{"horizontal_flip": true, "translate": 0.12, "targets": ["finding"], "norm_position": "res_post", "expert_mlp_ratio": 2, "experts_per_token": 1, "positions": "learned", "pooling": "attention", "loss": "cross_entropy", "optimizer": "adamw", "beta2": 0.98, "max_steps": 7200, "batch_size": 256}
Rows from block 11 of a small image classifier, named by matrix and row number. Rows with one number within an expert belong to one neuron, the router's apart. Each number is 500 + 25 x the weight over its row's rms, rounded and kept within 0 to 999. All counts start at 0. Numbers have three digits each. After the name is the row's rms in percent of the matrix's.
Before each expert's rows are labels from the 100 images, of 14848, where the router gives the expert most weight on average: "responds to" is what is common among them. Only what is clearly more common there than usual is listed. The data: capsule endoscopy frames (Kvasir-Capsule). In brackets: how many of the 100.
# router: router (model.blocks.11.mlp.router.weight, 8x160), inputs 108-159
# up: expert up (model.blocks.11.mlp.up, 8x320x160), inputs 108-159
# down: expert down (model.blocks.11.mlp.down, 8x160x320, transposed), outputs 108-159

# expert 0
responds to: finding: pylorus (71); finding: blood fresh (29)
router.0 102:488504515449488532473483488527475464498495505502499519475538499451494523473490521545479529547482485517538545480476481494472493475514528478472499522532508515
up.0 113:516520476510527479460489533499511510507489520524499471508467496542511448478468550507519548481533535547460506506532515489509519492517509501503499502456519494
down.0 119:524513486526503487486474509492529517463476503533518471529495533493479481481474510506466523546489500516509475557482497525519512548490484457495521500507498520
up.1 097:494509512528530505491521527513508533550527522524530529530486497501523537538514520469513448477517497533490502472504504518491495482536462515504456480472505509
down.1 097:467509515484483451500498517520530488474511511479503489482466474560510484524520501485505528494513517487497456469511500513528494504459497492476497506493459505
up.2 107:520490486532498511578486500458478495553532472547484509526543473512488499497494493483467472509480493526487502520516448492460517503530556511458553497517513519
down.2 104:514492495482539473516517480536472517486497515480458538522506531506459531510518445506543497498510504501478515506496475518476493525521538489448451513527478502
up.3 116:497482492507514494485502522449490507571461480506470514551522503507475482472513511431506493523490519502447489526494478506488504507513527496490507537515513495
down.3 114:546488540534496487499505459529472512477492516506506501550510518513480532498520422460518461511493505478484507496456483524500499531509530498465532548524481532
up.4 105:519464470489537490530486509471501561532532503518528499534475488488463466481488512520493534489481507558521515566529483526515502516529467461497513495475515504
down.4 103:488465463495522515465484478535468526493519523495482485495480505495445531553497504525533528480543539501462521504501480476465500467535515483496460502519467555
up.5 100:521530498482478482488467471499537518469533476491495524432505502497516455492490493519487477480503497484559489433499534505508504537530487496535512491524498493
down.5 102:469507531505533462500505516481524488509511494498498521508501509565421494501475519499518525483492544544478457528497472461435513564480525488477497521494501513
up.6 105:436508487505558478509468522501509518492519510496515526490511517493519511456489510523521526513535518473570482487538513510487487510431496496490508465487499471
down.6 100:521547493532520497501463498467505526496536453482479493505526479525442518502528499464543529475500536465464452501465506497483520559493527480499455554485499500
up.7 098:483471469512494460506508525507527472493488515531486477488487487513542443505481510504497522507535493487512458514467527500501483480488494469503497511484508511
down.7 101:465444529494487539514471497571494475486489514475506509525508511501451512479498463482529497542463539467453495507499458499460514520471502490446499514491501481
up.8 106:489504522491441528473524479546492517481505505478509537464501525484524503511474455520479476474455501484490536477529546527510490502480486488501456519505457490
down.8 101:434535540486535501471516521500491495493470486488486549490504472571455486540491480531526511490491538500474468500508473457478513523495530480503485500488466511
up.9 101:521510474504512464487494543490502506498477510521467485500457492525503448491472557507474545504546521516470503520530518498477515483512492527512531506467530513
down.9 098:525494490535508494485502517496534504462464491514531456552479540496500466489471500502473506532494490547497509542485490511548519536480465457488511501493466510
up.10 102:456502480467469512467471475497515521463510535527537485498510515506519542494529487503527495444471446489496478520487472529483520509451492504470499498542514476
down.10 094:473537528486492473496482473501517518506469546486468540508494494569445514544521447485576495494486542459463489497500479496489503506488517490480490500519474540
up.11 082:519494499559498490560508561460504516530484500523491502530498498542536465496530531445510518494503520522457478516517458499511530487486485461515511491514530450
down.11 070:493526546500534534486501470528489495476575468475533556526529529516498545554497488502517535482531505516510524472497479497476458518525492477468488479507484526
up.12 089:490462452503495501498476489506510568498516507499486472502475490496486517471475507493500513481533481492508473522528471507497508477468473486514492464466537440
down.12 092:496507455482498523506465474512491526493511473470463521463502507510430578498499491483558509482521507470463477543492464482499501510460488506509425495502465508
up.13 099:488524537493483512474512470536495458478533482488503534444520536495530483511471470506483477486455491486546495484524545511497518533517489499487459489475476477
down.13 100:434542522483535477503517524499499489504489465496514548485505482552458504519479484525529525492496530534492453514527485463448510519494532471484472501495457510
up.14 093:481541495530543511481503496501467457532498508476460524473525490491504501489500515491532488514522486520492472487468466437521513500522489471495490454440470453
down.14 095:480493518523523469462464528503501493502515497473514528506500526562461506495498529516531520477543543505483447537488483487453519562476497481494457490465506476
up.15 098:460499523495440525486475460528490521489498587489487534483491511481517524484480480521471515495503494516498513473497521519485482522519455467490488481562471491
down.15 102:449494502517520479505487507519500504502481503465484511510493502569419519562489498517558509493478549489467480535506502455478505512485522476483443506516485497
up.16 093:470498536506483506503498534485469493553485492497487527514506489509492511519491518435497493499475543473451470496506503507454497516454536478492512526508512515
down.16 099:503454513501512513517487478509486510474472505498484539521484509511453522528496483506499505513527524479454489506477464448488457509502528474505483516520459481
up.17 094:475487460515462509472492457511451490499485550493515490480472492513498528509503496512502481458508489518465543482483499477505497507558472483480474495490483470
down.17 101:426508503477525462500497484535502493511486514478490541502504513544432522537485494533555497496505561479484486544500470496448507497475518504479450497504503522
up.18 101:531537488529470504529460503496470438494480519476504461530488501509494528484517487480493507525475500478525463493453517471474483502500515502466475476487468490
down.18 098:488490515508531443494483490496496521491520488470473494506523497545452529497480495501551534482524545493485478557499489517480535550464497458474492535488475513
up.19 085:532542518528492493451530488515508476526490513472501524496530478496518440505496499474515459503516475525490521528486509495524503508490525501518493458460506474
down.19 084:484489496554519481487495491513506464466532480478523520522473532541498489503427509521551503478544550517480490554503477489486509528503502517504464505461496520
up.20 092:488531499501515506496545485527517475474525506484489522469484525490511463531482491515484457497490539495532536481514539487501526527540487495503489483455479466
down.20 097:452509519485522485479497561480498491517507482486522540484514503551459502506479504517505522490514522505506434502524470483434533533487530491495458501484495519
up.21 115:467485520481482532452483458554512526474513547488491524461501503492504509516494460471506503474479473497485510468494525508513501517464475457502497490538458479
down.21 106:424520532513512478489495510503514519495482499475482532509494480571453505546500483496543505491488539495465471507507496474479516524457518476497471512502473514
up.22 109:462499484466501526435479441557530518487486541467471476498484518483506523522505472483490504492513518471461492497468534492495520465462460510512483510545485498
down.22 105:437515523510509476492477501499508484515474518471494508526510496580452533533485496486538511475484535472474484520519476482474500521483502506510493523483491517
up.23 064:502485495523496455496522550468530524536505489534475475500511479526513453484528546490490465506493481480513460507474531536546485501485525496527521471506528523
down.23 053:526476513512464501478497486503444510524480488493522544520493540472488487488513511436507520486528482486502524494478486499545464474470498466504493505503510506
up.24 097:489489513496494500534495488497529537476519488474506503522486466557474541477517507503505527487508503523545499514492487538521488506495479464476511499488515508
down.24 092:495531476491510524502523484525474520516513472518503520488497504523424491478446527511533498482518553482479485482487479497524521476513493483494462467498497487
up.25 123:532487489511525500566501572499491481461535474488526534485462478509564502486450535499493509540495546509525499531516506495507519492460507514503525502472499493
down.25 121:484504483456497550498505523509489503457509450458528528459502526464512530488505509502478539531504511489529473469524538509467503496478490511528492513464484495
up.26 056:470483477499506473497486468459535486501500514478470451477474507515510520498513575496506512478516486498512471504536481510547513472457529520501493501477561525
down.26 046:554486491530467503543486520478548507500478504456495541510508505515466466465510497455518472492524526485516522564472530524522508484499500484478493531493530509
up.27 101:467467535511467508488503508508513500537493477520493518514503467523512530518522483507477457533497478507468502472492490503456486478485485530476501477560554497
down.27 098:501460534514493507500480472515500529502490547452486521506481496541470512519511438493519488510486519445513490486503500496488475526492530490517465514527461529
up.28 109:481498527474464535493513468555498513497476519476468495497495502484480522499491471497509460493506502454437526494500558510490503483488462515530500526538510497
down.28 106:445519538479523473503500505510487496512462499489502506508497502577452497540483478522513488490463538482479491516520458452497509520482509494520501499477489536
up.29 097:514516503522509458518492473509506469506481556464454498497487521508537494470487489472535546515513473485494470527481499482485486529493486441499511520483448478
down.29 098:475467493501543500505464521522502494498497503478506505520481502558445501515482519521521526501510555489456486562466492484462513548506501495463494509483493470
up.30 089:495517529484502541438493455512564542507529507503476505474494474499519514482543462495505508442491481513490482496533495538523535467443511523475498492548462522
down.30 091:487531524505509462483501507508486511482475516482511523492508489567431496549513441500543515477501520495490484477515494475480507540493530487483485500517489526
up.31 097:503476436481441496537507471525471498521489516480447453498504519546475516455472473516496482475494475490476534523531516513480502477529497491464484477485530504
down.31 096:451505487516552461498499492537490487497483519475493499512510519529425514534507497513540502500521548489489510540508449485476516532517516486490429490493475510
up.32 103:542522519540495507511506477499532508483518501524531496498516564508521509476466488512493539512484483481581444478503510503469495494489460470466523463534481461
down.32 101:475503491508524483513484514486519517492512517488479511501505480577434511506507518493546531473516519507451444512510482471471502539474496476454468528466490495
up.33 085:528467509518482488477477470503489511503541521516497488557525516495477519471533498461500498527492470487437434520480546504506471500461501521497504526527507499
down.33 090:513495559508492469496488479526479516502475505491494534535499499555435491473519444493533491486497527498450478508515477490506499537488511482501512499488493503
up.34 080:477532470528471505512488530513503493494527496517498519508497516553510509507521529494462492486487498512538511508489496498512482505502472476505510450469520474
down.34 069:498508497494475537529502503526486525521530473490507518482533531509433508496492537483509533519513514481487501491504463490484516565464467497502513505485520476
up.35 106:466512530521491528469525458542484490511505534478474523460493550479520525540506483502492481476523478513518520513492532485507471512533478455503453485489453489
down.35 104:454531512500506466501512528514503480513501476484496520507505474567442482541464510534533519473485543499484482493498474483459528529486511465492473510469502488
up.36 107:536485490501483512537491516524505508465521487479528495510493509493499458493502490481483514487523537494568504506514506499542494508514481521519497515460527522
down.36 107:492513536499538520494494514513465484449506475522560541479528517506468496456469511505472549530510529527509474503512507460436487515469511498485488478475472505

# expert 1
responds to: finding: pylorus (40)
router.1 100:525487485551451498531495480483480530497515438509467497478543486534498486516519502467485510525503481542442494501501509528502492501503484511475538487499500508
up.0 108:509545474516521502518467502503498491480535540509540473491493468502418512526500500520472524450466489517479519480514490481545507498549511474508484471474505528
down.0 108:512450540513487495485489445533474527501507502500525477515463503490530497478448474478519499494504464524472533511496568472506502500486478502499501495503472506
up.1 095:480501458498487517495468509453482516526481491480520518488484528487505445480500522490494520546563524488511476502503474534486534463471476489527444487497487507
down.1 092:519540535472521510455462478531549502487504504509508473494515498482492520538521473492511488498498488529502491483501515468544494512515470503474504514514489539
up.2 055:512498482505520510488477517449483520447477497525510507502520488518522518495541551485512505529516548475479469500483500515488485507501538514509570493469548468
down.2 039:484529467486507500498518486510554467509526520486498494499516503536486499496500439447489522477505453451477466511519514494532503484494496496506519508505476497
up.3 111:452486510500505506513536514471495511566461530459473520536513517497518530494503498452508503527481504494498506503481468509452500499453545491472502511569497493
down.3 110:488512474499488517486502496478519495500510483511471511454531464456474455514478442516489529493496543517478516480514460493445493510533571472501489496501485484
up.4 120:471528486497494473484514488489519509469507524474462451507521526489507495449498515494534531508492489529533473531526479508480518525486475516480500472498484455
down.4 120:530541498480530509489469485489486519472454492513497536456548502506489510488507481541512490494493480517516469494483462473505506523490545512510494485513498499
up.5 115:464482510452496507488482497510468499555444534477433490535509511499508526517501478433513510523490484483479488539498469482469495510467538487471490500529497476
down.5 123:487495469492493514481495495490491495483496476526483496467536449462476454489499466524481533470478544537489521513519455503472510506547544476519502511497487471
up.6 053:511467470485503463466461454503495431473469495523522498483504503462554511477522551520499496501516535501533507533543442537493493465481487471493484497500519512
down.6 043:519504521512512474460514474496461461531537473485480519544518531466487527465527488505522488520524491483541505491478537504464484510498510500522504478522485485
up.7 100:489488457461494446506454510503487522498495574483482464474447539523456495499488522502504513507493548488509487478532468497512480467500503455494519497498511482
down.7 102:476539543518502469481464472530468462464518543476555490467516484526493506541510478550514493498465519473509482460486494483481513547508490520461487532503470504
up.8 124:511506501476500510502493532479491473526465522513481512520516498531498519503478490452498451517501533493499487550485456549473474505485540500500515518520533528
down.8 124:534483493502540529503502527480487474503511480524496503452532466477474450476490493553504518480513523523478514523501442503481471527561558467489485508500506469
up.9 119:518466499470490538497539506486528554487520478520551497506505493494463545513540514592455479447484468499507512501512497454509487486514514529507467479522493482
down.9 116:534483528515487523482494457512519543481502541532520467520492494473487515476494513499494542476525462511540520517514548507538480458465502460511489482506515508
up.10 100:479503487474495532488514504519485509516489513519509510515490495502494531503544515533446501494497495496532530495488482461479476461559554497528452443517513473
down.10 101:525460544472488486495507464505569551527493523510478495508445489483481534507506500474503533489508469508494522478505540458466516456517490449521470509547498515
up.11 096:505504416524540480494506517443518464487486472472483492528507502453519446483490519499515507542529548490504481472533495508546504500527522496512503491456513497
down.11 099:540479514500490546530465467518464502505501508497515531499523496476455523444490502517490522561532523487522492487492512465461467501489475493503493455495496481
up.12 119:501488508495532525486491491533471507481509472478548490453475458460508483509519509492512505501545476469493505451476528534545527482465460519525457512479461507
down.12 116:511468534501519515471496432548497519503519507510491481502474518460510485452509502478506466510503468532460523528534541503548518473505443511505500509507470499
up.13 116:499483497448492512514492525472499464556460516492475502525525492509491525503498488444479459509485527487488503539496461536449482515469528491474523522532514506
down.13 115:491504502498520537487512524473506489501510478513487511461527475464486454510494474561476525455489542526482536527509447494473489527540553480483481504497514458
up.14 113:536459507461505485502481493549456536483530514464485509484511467492535487468471495464546530522586482499497489478510506508492551497485466502472509514505496532
down.14 113:526485538487529483460511430539535485508491505514498476492482536476504477469508479496500475492487456555474510518530508507550536483486492525502516522518483505
up.15 083:463478496487507492499514553479513513522455528474496519514474511502495503528471549494532553499525507497525518504514476495521505484476510449506527494456515476
down.15 084:450523511519513515473515507516487478488510532518514473512547466493499475539523484523460537488496514490498520492478546528465488459535547499501495507483455478
up.16 093:467525492510572464511497506478506479516518478494486523536507508461510446460476530499510500511509546465535499473518499536529466500532514520511479503477506505
down.16 095:541478523490486526514497478519474483499513473527472506517505502489463528449487497548489482521511504513525502499530478456479516503517500498514465492486502469
up.17 056:530502513497513496520499528495479511493483526494536497547483494545468503492557520511527568501496528474540507506517459511536455526531527452496489481500544507
down.17 040:507496552518490535489534506502511522538497471492534485481506468504481559514512499526487445500488509519483525508518472472506488496495492483501494529531453518
up.18 106:520495492482535455531499504470507534500509527491455458521493510508470526493519531482562529524552499491515469491496472502469488491498499486508511478487526470
down.18 107:506514528469501513513459477531519474508467498479482533494515504538440502513505462497515531498493504442476474472466526501504529520424506517536492511522494533
up.19 104:490490479503526502499456512448481488540490489537488495504480519515486520508520519470537504502482493467520493534533444459469472501493500484506514486453540455
down.19 106:509469474481498508507459527485502488494514496482544512508540489487470495496510481506481485444463552446477532528518456476462507500513514496482525512522543510
up.20 108:536500492493514478531476516514519552498515515489534502517486492484515523508468500512504548473527528511489447468543505537508538533488497451486501524475495509
down.20 108:512457548496509453511493448527509488512495500502501495486505511482519527463491455476527479516489459537453480514520530488532540519463503510463502498505482533
up.21 117:502498491480491516455519487523491483512497478508529512470447466453537430501515505464500488516574482501491494507482501499501504459474490508541454460502488505
down.21 117:532485498486516543479467461554502505510519476497500488507471532472500492462502492465493478504516491539475524510510514537562514468525448506516482513521490510
up.22 057:495473470506486476506509519500473521483463475510553479535465498477494489488476508572484491522536495471532500493491459510487511510473552534525520482479520507
down.22 047:565518534480515522474445472516567510480480499478507478531538508497504510497505510516500466501477491507461494441488506488480449482464486523458490534516539540
up.23 128:495512526482492519518495526490485474550453512509491513508515520506513505499493497467500467510494499524498495548519462530465491510491539498475521528508519514
down.23 123:503493481489508523504514509473486496477512504510490517453534467450470454498479465552472531491506543511490515510505433508450491534566562470491494525505497461
up.24 116:518462462497515509483495498472531533476521496551558505546511482490485516525513534555485501441491496501496467502504527469471443487535510507515495473509520474
down.24 119:552486551481477512501487446493530545496482512513518495544492501502492500464490486498486513511508487465515508496495560525541503501478475475518490513514519543
up.25 129:517482517518468518520496467525520520472530459482540500492498494522468487530508502518495514461483471501469533481492547469508487484541484514512477504511490568
down.25 117:546466561495495507499489445519520529516481526522503451529492510477526489452502497474510483494494427525471514507519551501553491472490479517473496487513495496
up.26 104:498534515435509476480536541457483500532484512523496499515513499496518496488525504492500503496523511511506470564493477538457502524473552497476488517536501501
down.26 106:519492511499505521511525499478482512489512479505483507460529431457480451501495446517489513495496571505494519507511456498480485526554566477499516530490476479
up.27 078:516491501483522472497498514508531492513514533497487513497458506501511484482484546476484505509505512464531470507519467498533431525483479488521510464478569458
down.27 075:503497524471511490493474484478515500541481513487481545475515512519470537491496472569499506504442501513499510500506504472470504506457497527486501511523466538
up.28 144:502490518519509520516495478539506484468525479481574491487496493467478487530533482508516504519518490497479523444472547477534531495519471529521470509499481514
down.28 118:539465536513510516482506435531501552523509524509494469520478512474516504471499497491514472504495447524470517517522545484540518468469477523503492496505473502
up.29 066:493475491495496501501459532478466505484470564495504523500467460514514507512537513507492526515484543487529464453498451529505517495502502465553491508489529440
down.29 052:466478483486507529485512491513515491507498522500499494475514490485475532525502443486481570485489540513466537485518503468459494511494487500500524555506532499
up.30 097:515457480476508485511450505503485537534461547502469478499441552513461481463513529488537472511497496465498470492521455496505494510495497490512523486505572473
down.30 093:499515512462462484500466467505477524491468521489483488440535477518475541485492489527499528482464486491522492530496483447521539558484551468473479482521475523
up.31 108:455465480538465510498493497519537538503469534487501457542454566491503519527523505501465521518455503495493502499510542493524447496474475520536510475490499438
down.31 117:521503501505518507484501475482511534500481486518482469517498446480482500538517484461525519454484487500503491522473525506533489466452515498497505469489490509
up.32 060:457495465511520516470484554461513482515473500502505511487483476476508498511521548487535517520512498492534490487530451490510515492471485460485508471451492506
down.32 047:512525482479483511536514476506489516472510506569521560513523546478491477460521497515525507492518532503522520502496510524519496498510457518495525510507521487
up.33 100:530520483505534444525479506478495485459501523523487518478492492513527490475503517484537520515513492525509473455507490509519522553524507462480516504450507548
down.33 106:530487536474513486498499429548524521494496516518481498497490541481526505464508469500525476482481462549474504487536503507525541504463472511503507491527464491
up.34 079:488525498459569505500518517481502496487526523501531521496496479508488508481557543546487563509509523500529499494500474492496494461489508468520463467509529495
down.34 069:530529514441517480458543512490492508492487474517487517498530541468500483438476486512511526512495471505510510478518543550504539505510483486486494533500534527
up.35 060:442520493554514500511497523498517519497486542525485485484494500523499529490506510528478561509518469478498500494535482474526539490459500478500504463489513484
down.35 055:500507499503527498488458506500533539462492523529500474528506529522465520488503459477488512466534545504474512488464538487488488488462513505449477496484522490
up.36 122:472484494494459541520474483522493544490493521492496521476458554508466470502570503504505517550482459471504512489476512464521445517533470548526471488505509455
down.36 119:545463516498492559477466451541520552508472508503484455522459502482493497473526491454490494471510455485482511506518512505572513481479473519526504492515512482

# expert 6
responds to: finding: ileocecal valve (71); finding: reduced mucosal view (29)
router.6 096:495475471495470512473469482495511536530490489495517478508491520509515528495451474496453482508531517494492477508518519493508461465500471522557483484547518532
up.0 093:525509505508503493512521524492477502476507497503509535507544502497510524503487500515521503496492477486536512471518476496480531500475515482492476524512551565
down.0 088:525516470500480525501491511477493466475520477537494531515505497500470463545514489496506481488515492540442520521483466493525516518536514517492514496541507469
up.1 126:503474522537493511524503524496505523523453525519522530517457484492484494499554488504487487531421486485531490505521514520527487476472520524508534493490507479
down.1 138:501496541459515482506548485489536547494472475520509518490469463466495481462516487546451540486466500519544499487491498497483496491501457491522510529483515506
up.2 110:529496544527498507490480495536477506483509537504525518533509468511527528517494466476530501448519510516488532511457527521489467472519482492473493500476469472
down.2 104:536496464477520534479481474487487487496491477515462478539487550509493498455530512464491489502539517507480508499493512539528521501539412504512482485473545491
up.3 093:512489502478502475488541494552515526487528523475489499521495531502512509499491513481526488468526484526539482525532504499501586480509474496499515474453495510
down.3 102:520535525470531514453515486472491468507513513507482508498500518534523453527545508530492490468487479543521521482515509536540506485537455539462504497521517499
up.4 098:504513478523517468479503522450489473497492456514479483538540480521538465524527546490527522528508480486511481505505489492468532510505503489488528527512524522
down.4 100:521484506502521516539507482445519552515513492522526473484518458499489491523486512530505499522521497495515497503491487497502486527522500474522499529515510490
up.5 096:515492511496472463494506514510467490474494501523537537508522537512529532544518494518548505473491474485498526491506464511441548523482503521489545543486492524
down.5 088:542507523514508514499496532471514480490524503510503511509499504488519477506509457488512496484540472545520515472483504490475513504543507563483496543517463474
up.6 083:501506484522465488521493495501513515503499497522492486494496465536518470442479452501508532514493500476477531528504521517521466514469477463464523493471518454
down.6 089:516497501481543544483540479496495493494490496502449484545459516526502467481541516478513502495505517500520494505480508514491508477505391518505481488486530476
up.7 115:497486502460537502503543512524479492490499489478500497511517470482509534478455476531498516476485476480507533555487493487498524487538528527502483515442546571
down.7 124:516496476517448510484509544521459494486482493516527470540474478524508468496482523486504510459491491514481558531499511534534553484491489548500501512477525498
up.8 097:532534531537488527533544494496505466499495468505465512482529502547511448456468479469542461493484503486502532506468502543486462515504501465486494473501520481
down.8 099:540488494497497504536492461481475495501482479501444498557487509516529501490519484440531494491560517470504513513480544486534499504498443525483464483501510474
up.9 104:511517538535508496561523519510529439477480520519539477509534469500543509522487477433469506535443504501478524550468488516492478535490530473471545530526473490
down.9 108:527515512476511469503519492490504475496505481515495500532492525513541512466480500493539518496514472519516504519499494495502535515462485483473470470505525465
up.10 125:508516464506527432497509518421497485481525475520499495526554503561499490516492521485532538498502505516484463496510503499466518531522496498509513556490501494
down.10 112:493495487508521502489486463462532540496512469492492506526523506494473515491506502491529529498530510490499496526499493527470485545528424496497502525520507512
up.11 113:511499529468481522501498455547500520485518553472495525477488469489490524526458451483492513438504526523477547480463524476487487503511461485490509527493458476
down.11 104:516524488454526525476509482481474499502515476507443481544465538516503464503553522466496514484513497510493495462483502525502496507533400522523485494494505475
up.12 117:473559497478535468504516506510519497483475482495526512519533505484488501479525497496523508527506512507493504517485466572505490542490518479462526482516519460
down.12 121:542531512438511486491530517513542470497496449477484464540500521540519493509485477457530492505521531481494518484495515504540531465486443501511459484454529523
up.13 094:550516529506477482502501509532499478429502559473444521476516474484564550508505495512495491461482504517535533543509499484502512519492494480481541514480460499
down.13 094:542532506469529529473494462480514486490519502514459481546497496505473458502549500479478521483541501540480507520513486523554506467525448531504489508486501474
up.14 109:530516495501512494520515535473513467472517518548498469499536473484527483477528518505456478453543450526547455501507439490519529508491531518460508457481482504
down.14 118:493517524475498516497538498492515478477493480492496532554557483501476483504496507491449483472494510526526506513528458497523534513508520542469503485502522531
up.15 084:510516506512484495530540529480477450464477523525539486507520460497483499505534497509476486511486521465548523486481458504527501485512513503523499488467529480
down.15 087:562468530516530542528532514506497497500515465500540495496499439471541464511480532495486493502489497484467550446479490524536492457532456526489532497492521482
up.16 109:557488525504489495514523476517521532469509533501488508478504491469525508523451474483505485467505517534478521489515522495485511503476483488486532513459444507
down.16 102:519520477493527535466501500482498499498546470499457480528509536531498478503552520481490487479518497518485486470486498529503515495557424515514515490470519480
up.17 102:511500463496484473506498525446489485509471464517484499534508556584480468473530537507515485505483485503538497527509464535516506538531511489508505503514537497
down.17 103:516426510523528492510484435473520563462492519496491499505480466490519504503500516489520528502550479501516508536502507470490484511503430492535487528498505495
up.18 099:519474550568504526473488534486514491529481491498552513506477510475476475491515505513485473544456486507509483479531494516520487484474529501496524496473517496
down.18 105:524478526497493512515515469498524525514493486487526521528463482451505470475515471495476534514449528512532500476503517531447458493489428531552514561465517508
up.19 099:519571472514485449530490540432470472470502438498499503514531511524495479487491500485522495546515501504508480518474481490477523529500501499496522551497504514
down.19 092:494522508487523498514515473485515514502491464484498501503511522492480506506513511484520527485537543515518461490475489492481504537479429486514516520498511487
up.20 116:510471556501485526513476469546518506489531540466503493465491459466501449525472457496506486482511517499499534474501515500522482507511474479494499514494437469
down.20 101:518510479470523535486518469487478489502522458495441467536463536521505475521530518466497496495512532507517478461469500533498486489489387519528497495482524482
up.21 095:505513558454509510497505519533475476495472528451480515512502512501575506510507488494485509455488497492484564485440500501496500489493505552479496522490518497
down.21 097:548489485489505524498523476483467486505503468494472515516498533493482472478511518422500473484557504500454521477535563517535532481509421552549451494467509484
up.22 115:504502514524500495514497523520490507506464536543504534496456470476476492472532479527476496461433486502522491511536470493571504486487506505483512493487508483
down.22 117:492495554478517538525537469506517561513488488500500517500458467473499479475513481534463530477489501503549480498506491498484477466490465528515507503480527487
up.23 071:466495494550548505516516591501453484481483487483532456483499489530508471514489544538504492517507508530522478531504493491532519505518533493498526478497512462
down.23 062:502530527521495486461512476465527525533506480515442525546511476517482492504467504541560511462474490540463535508488471557514505537539492517448468508468507491
up.24 103:503497483542510469510492518426480483523492439489471483496528571515490460504502509506505493555525460495518474496533474498486514545527517523507513551483516529
down.24 098:487483522497514500541474454487513544514496493466488502479510488482474514525515514465535517490524514465510472514476501497464494533484427531539494554521488513
up.25 089:511528473504544480475533526487513470479546512493495516515523489483500530458496473498546473471504512509552500448522486515487548526505523507494513456492538529
down.25 095:524519506486489526461508495479495490488508465523499507520510515508489486527500499485480490468517490524465525492514480512534545477516494546503487469489496488
up.26 118:518508526487484517536478482535509519470521519489502490499521432475496498510478463494499520478504501472499545504492521505523483497521496470497499496468447468
down.26 103:516523471455516533494522489487481464510509466492441472548464522512502457515530530477509521486509543497500503471498497528503500471528403488514498482510514486
up.27 090:490520463486500514501480533508464493448501517499483493481488480516448487544504525518509476469482445487489509488457415469525520493517522502500491489513520506
down.27 092:514533521530479521498519483518475469494495515486528499514506514513470465518478490473540509514506524482508527461470516520522510519503499514492487530453527499
up.28 106:507490559536525496498536516497503468493430482505516502528511500488493471477496507468509523563487522476507531521474484541491491501492548488459461548537522474
down.28 115:527482506503517478515533513496494485493497448482530508518494529507538494481445482445530476528572490480507512463467500516493529508463504523500488527477558512
up.29 130:483513464479488512479526528482507456505446446540477487525492521495513487495552522465509473522484486532489506530514495529521516504493514533506498462532516493
down.29 145:527541502504504525494477434500491502525530502511499534445520543457509508472497477487509486500539483479506511479533541494493510492505445527535430490493528487
up.30 094:451471499484537519506489468546521511475514527491505506488476420487517488544475464500499538479519496482474528502475527542515490498481487505483506536491479473
down.30 094:519508495453510534485514492490469500499483480491467479557458527506499476497524537466531494503507528514533491478473482558509508512485373507510491482489532505
up.31 089:533538525497491491536508493526501492451506524455524500525494452538499527510508473467565530458480497482474533500490512507516495516508493476488536505473478460
down.31 092:532495486457510531504507443489489513491507486512439449527486527505488484495544500464508510442536532525483489496474510532525497498523413509511473509471517484
up.32 099:549521522499514479465533501505514507485565533516515523519522478494534545483506493527520499489489456510540514493516463490473561514518506495482490471485512516
down.32 104:493542492491510534475490514478467482463509453533478504537527504499495443516543492519475494486496467540461520489505485505567521499547486530480518489511529493
up.33 096:497471492482491493517480460517529514466526535485513502489497447535476509500448464500533515490501509492478535530494537508497481492482477494506534481455478495
down.33 093:513486496474512521484511479503482511488480490508434478538481531501472497493525518472505519497499529521522505492469511536488489476507373517526481486486511483
up.34 102:469493484468527514491488512509486490474490547480513511543516494474493565528577489487512555492496488473468519505473461551476515493477499491481533498466527486
down.34 098:540516489469508516483524522525489479480491481503455453553470529502543476500493491439507504489543533531525519471501508551530527482512442511496478488504523497
up.35 060:493481496519514511524498528479460482470495501486492514486533521527502497547499522500487511519456521509493506508470494513462482539475491487491532524457495439
down.35 048:522519493510548450484500469541513545520494528506488508487487469464480461515496494492473535535465501474446493552499499463570502472534509540498521490485483498
up.36 056:539487510522500482480470531495476482505507498535521512495512513514462489516510539469515539478472496509551486479450503510481524504493557483557499506482484481
down.36 038:530527509491470480479498506502519495513507468514480526506477464503507487468507463495532475508520478512429493490496512513486491500463516535501462484537495490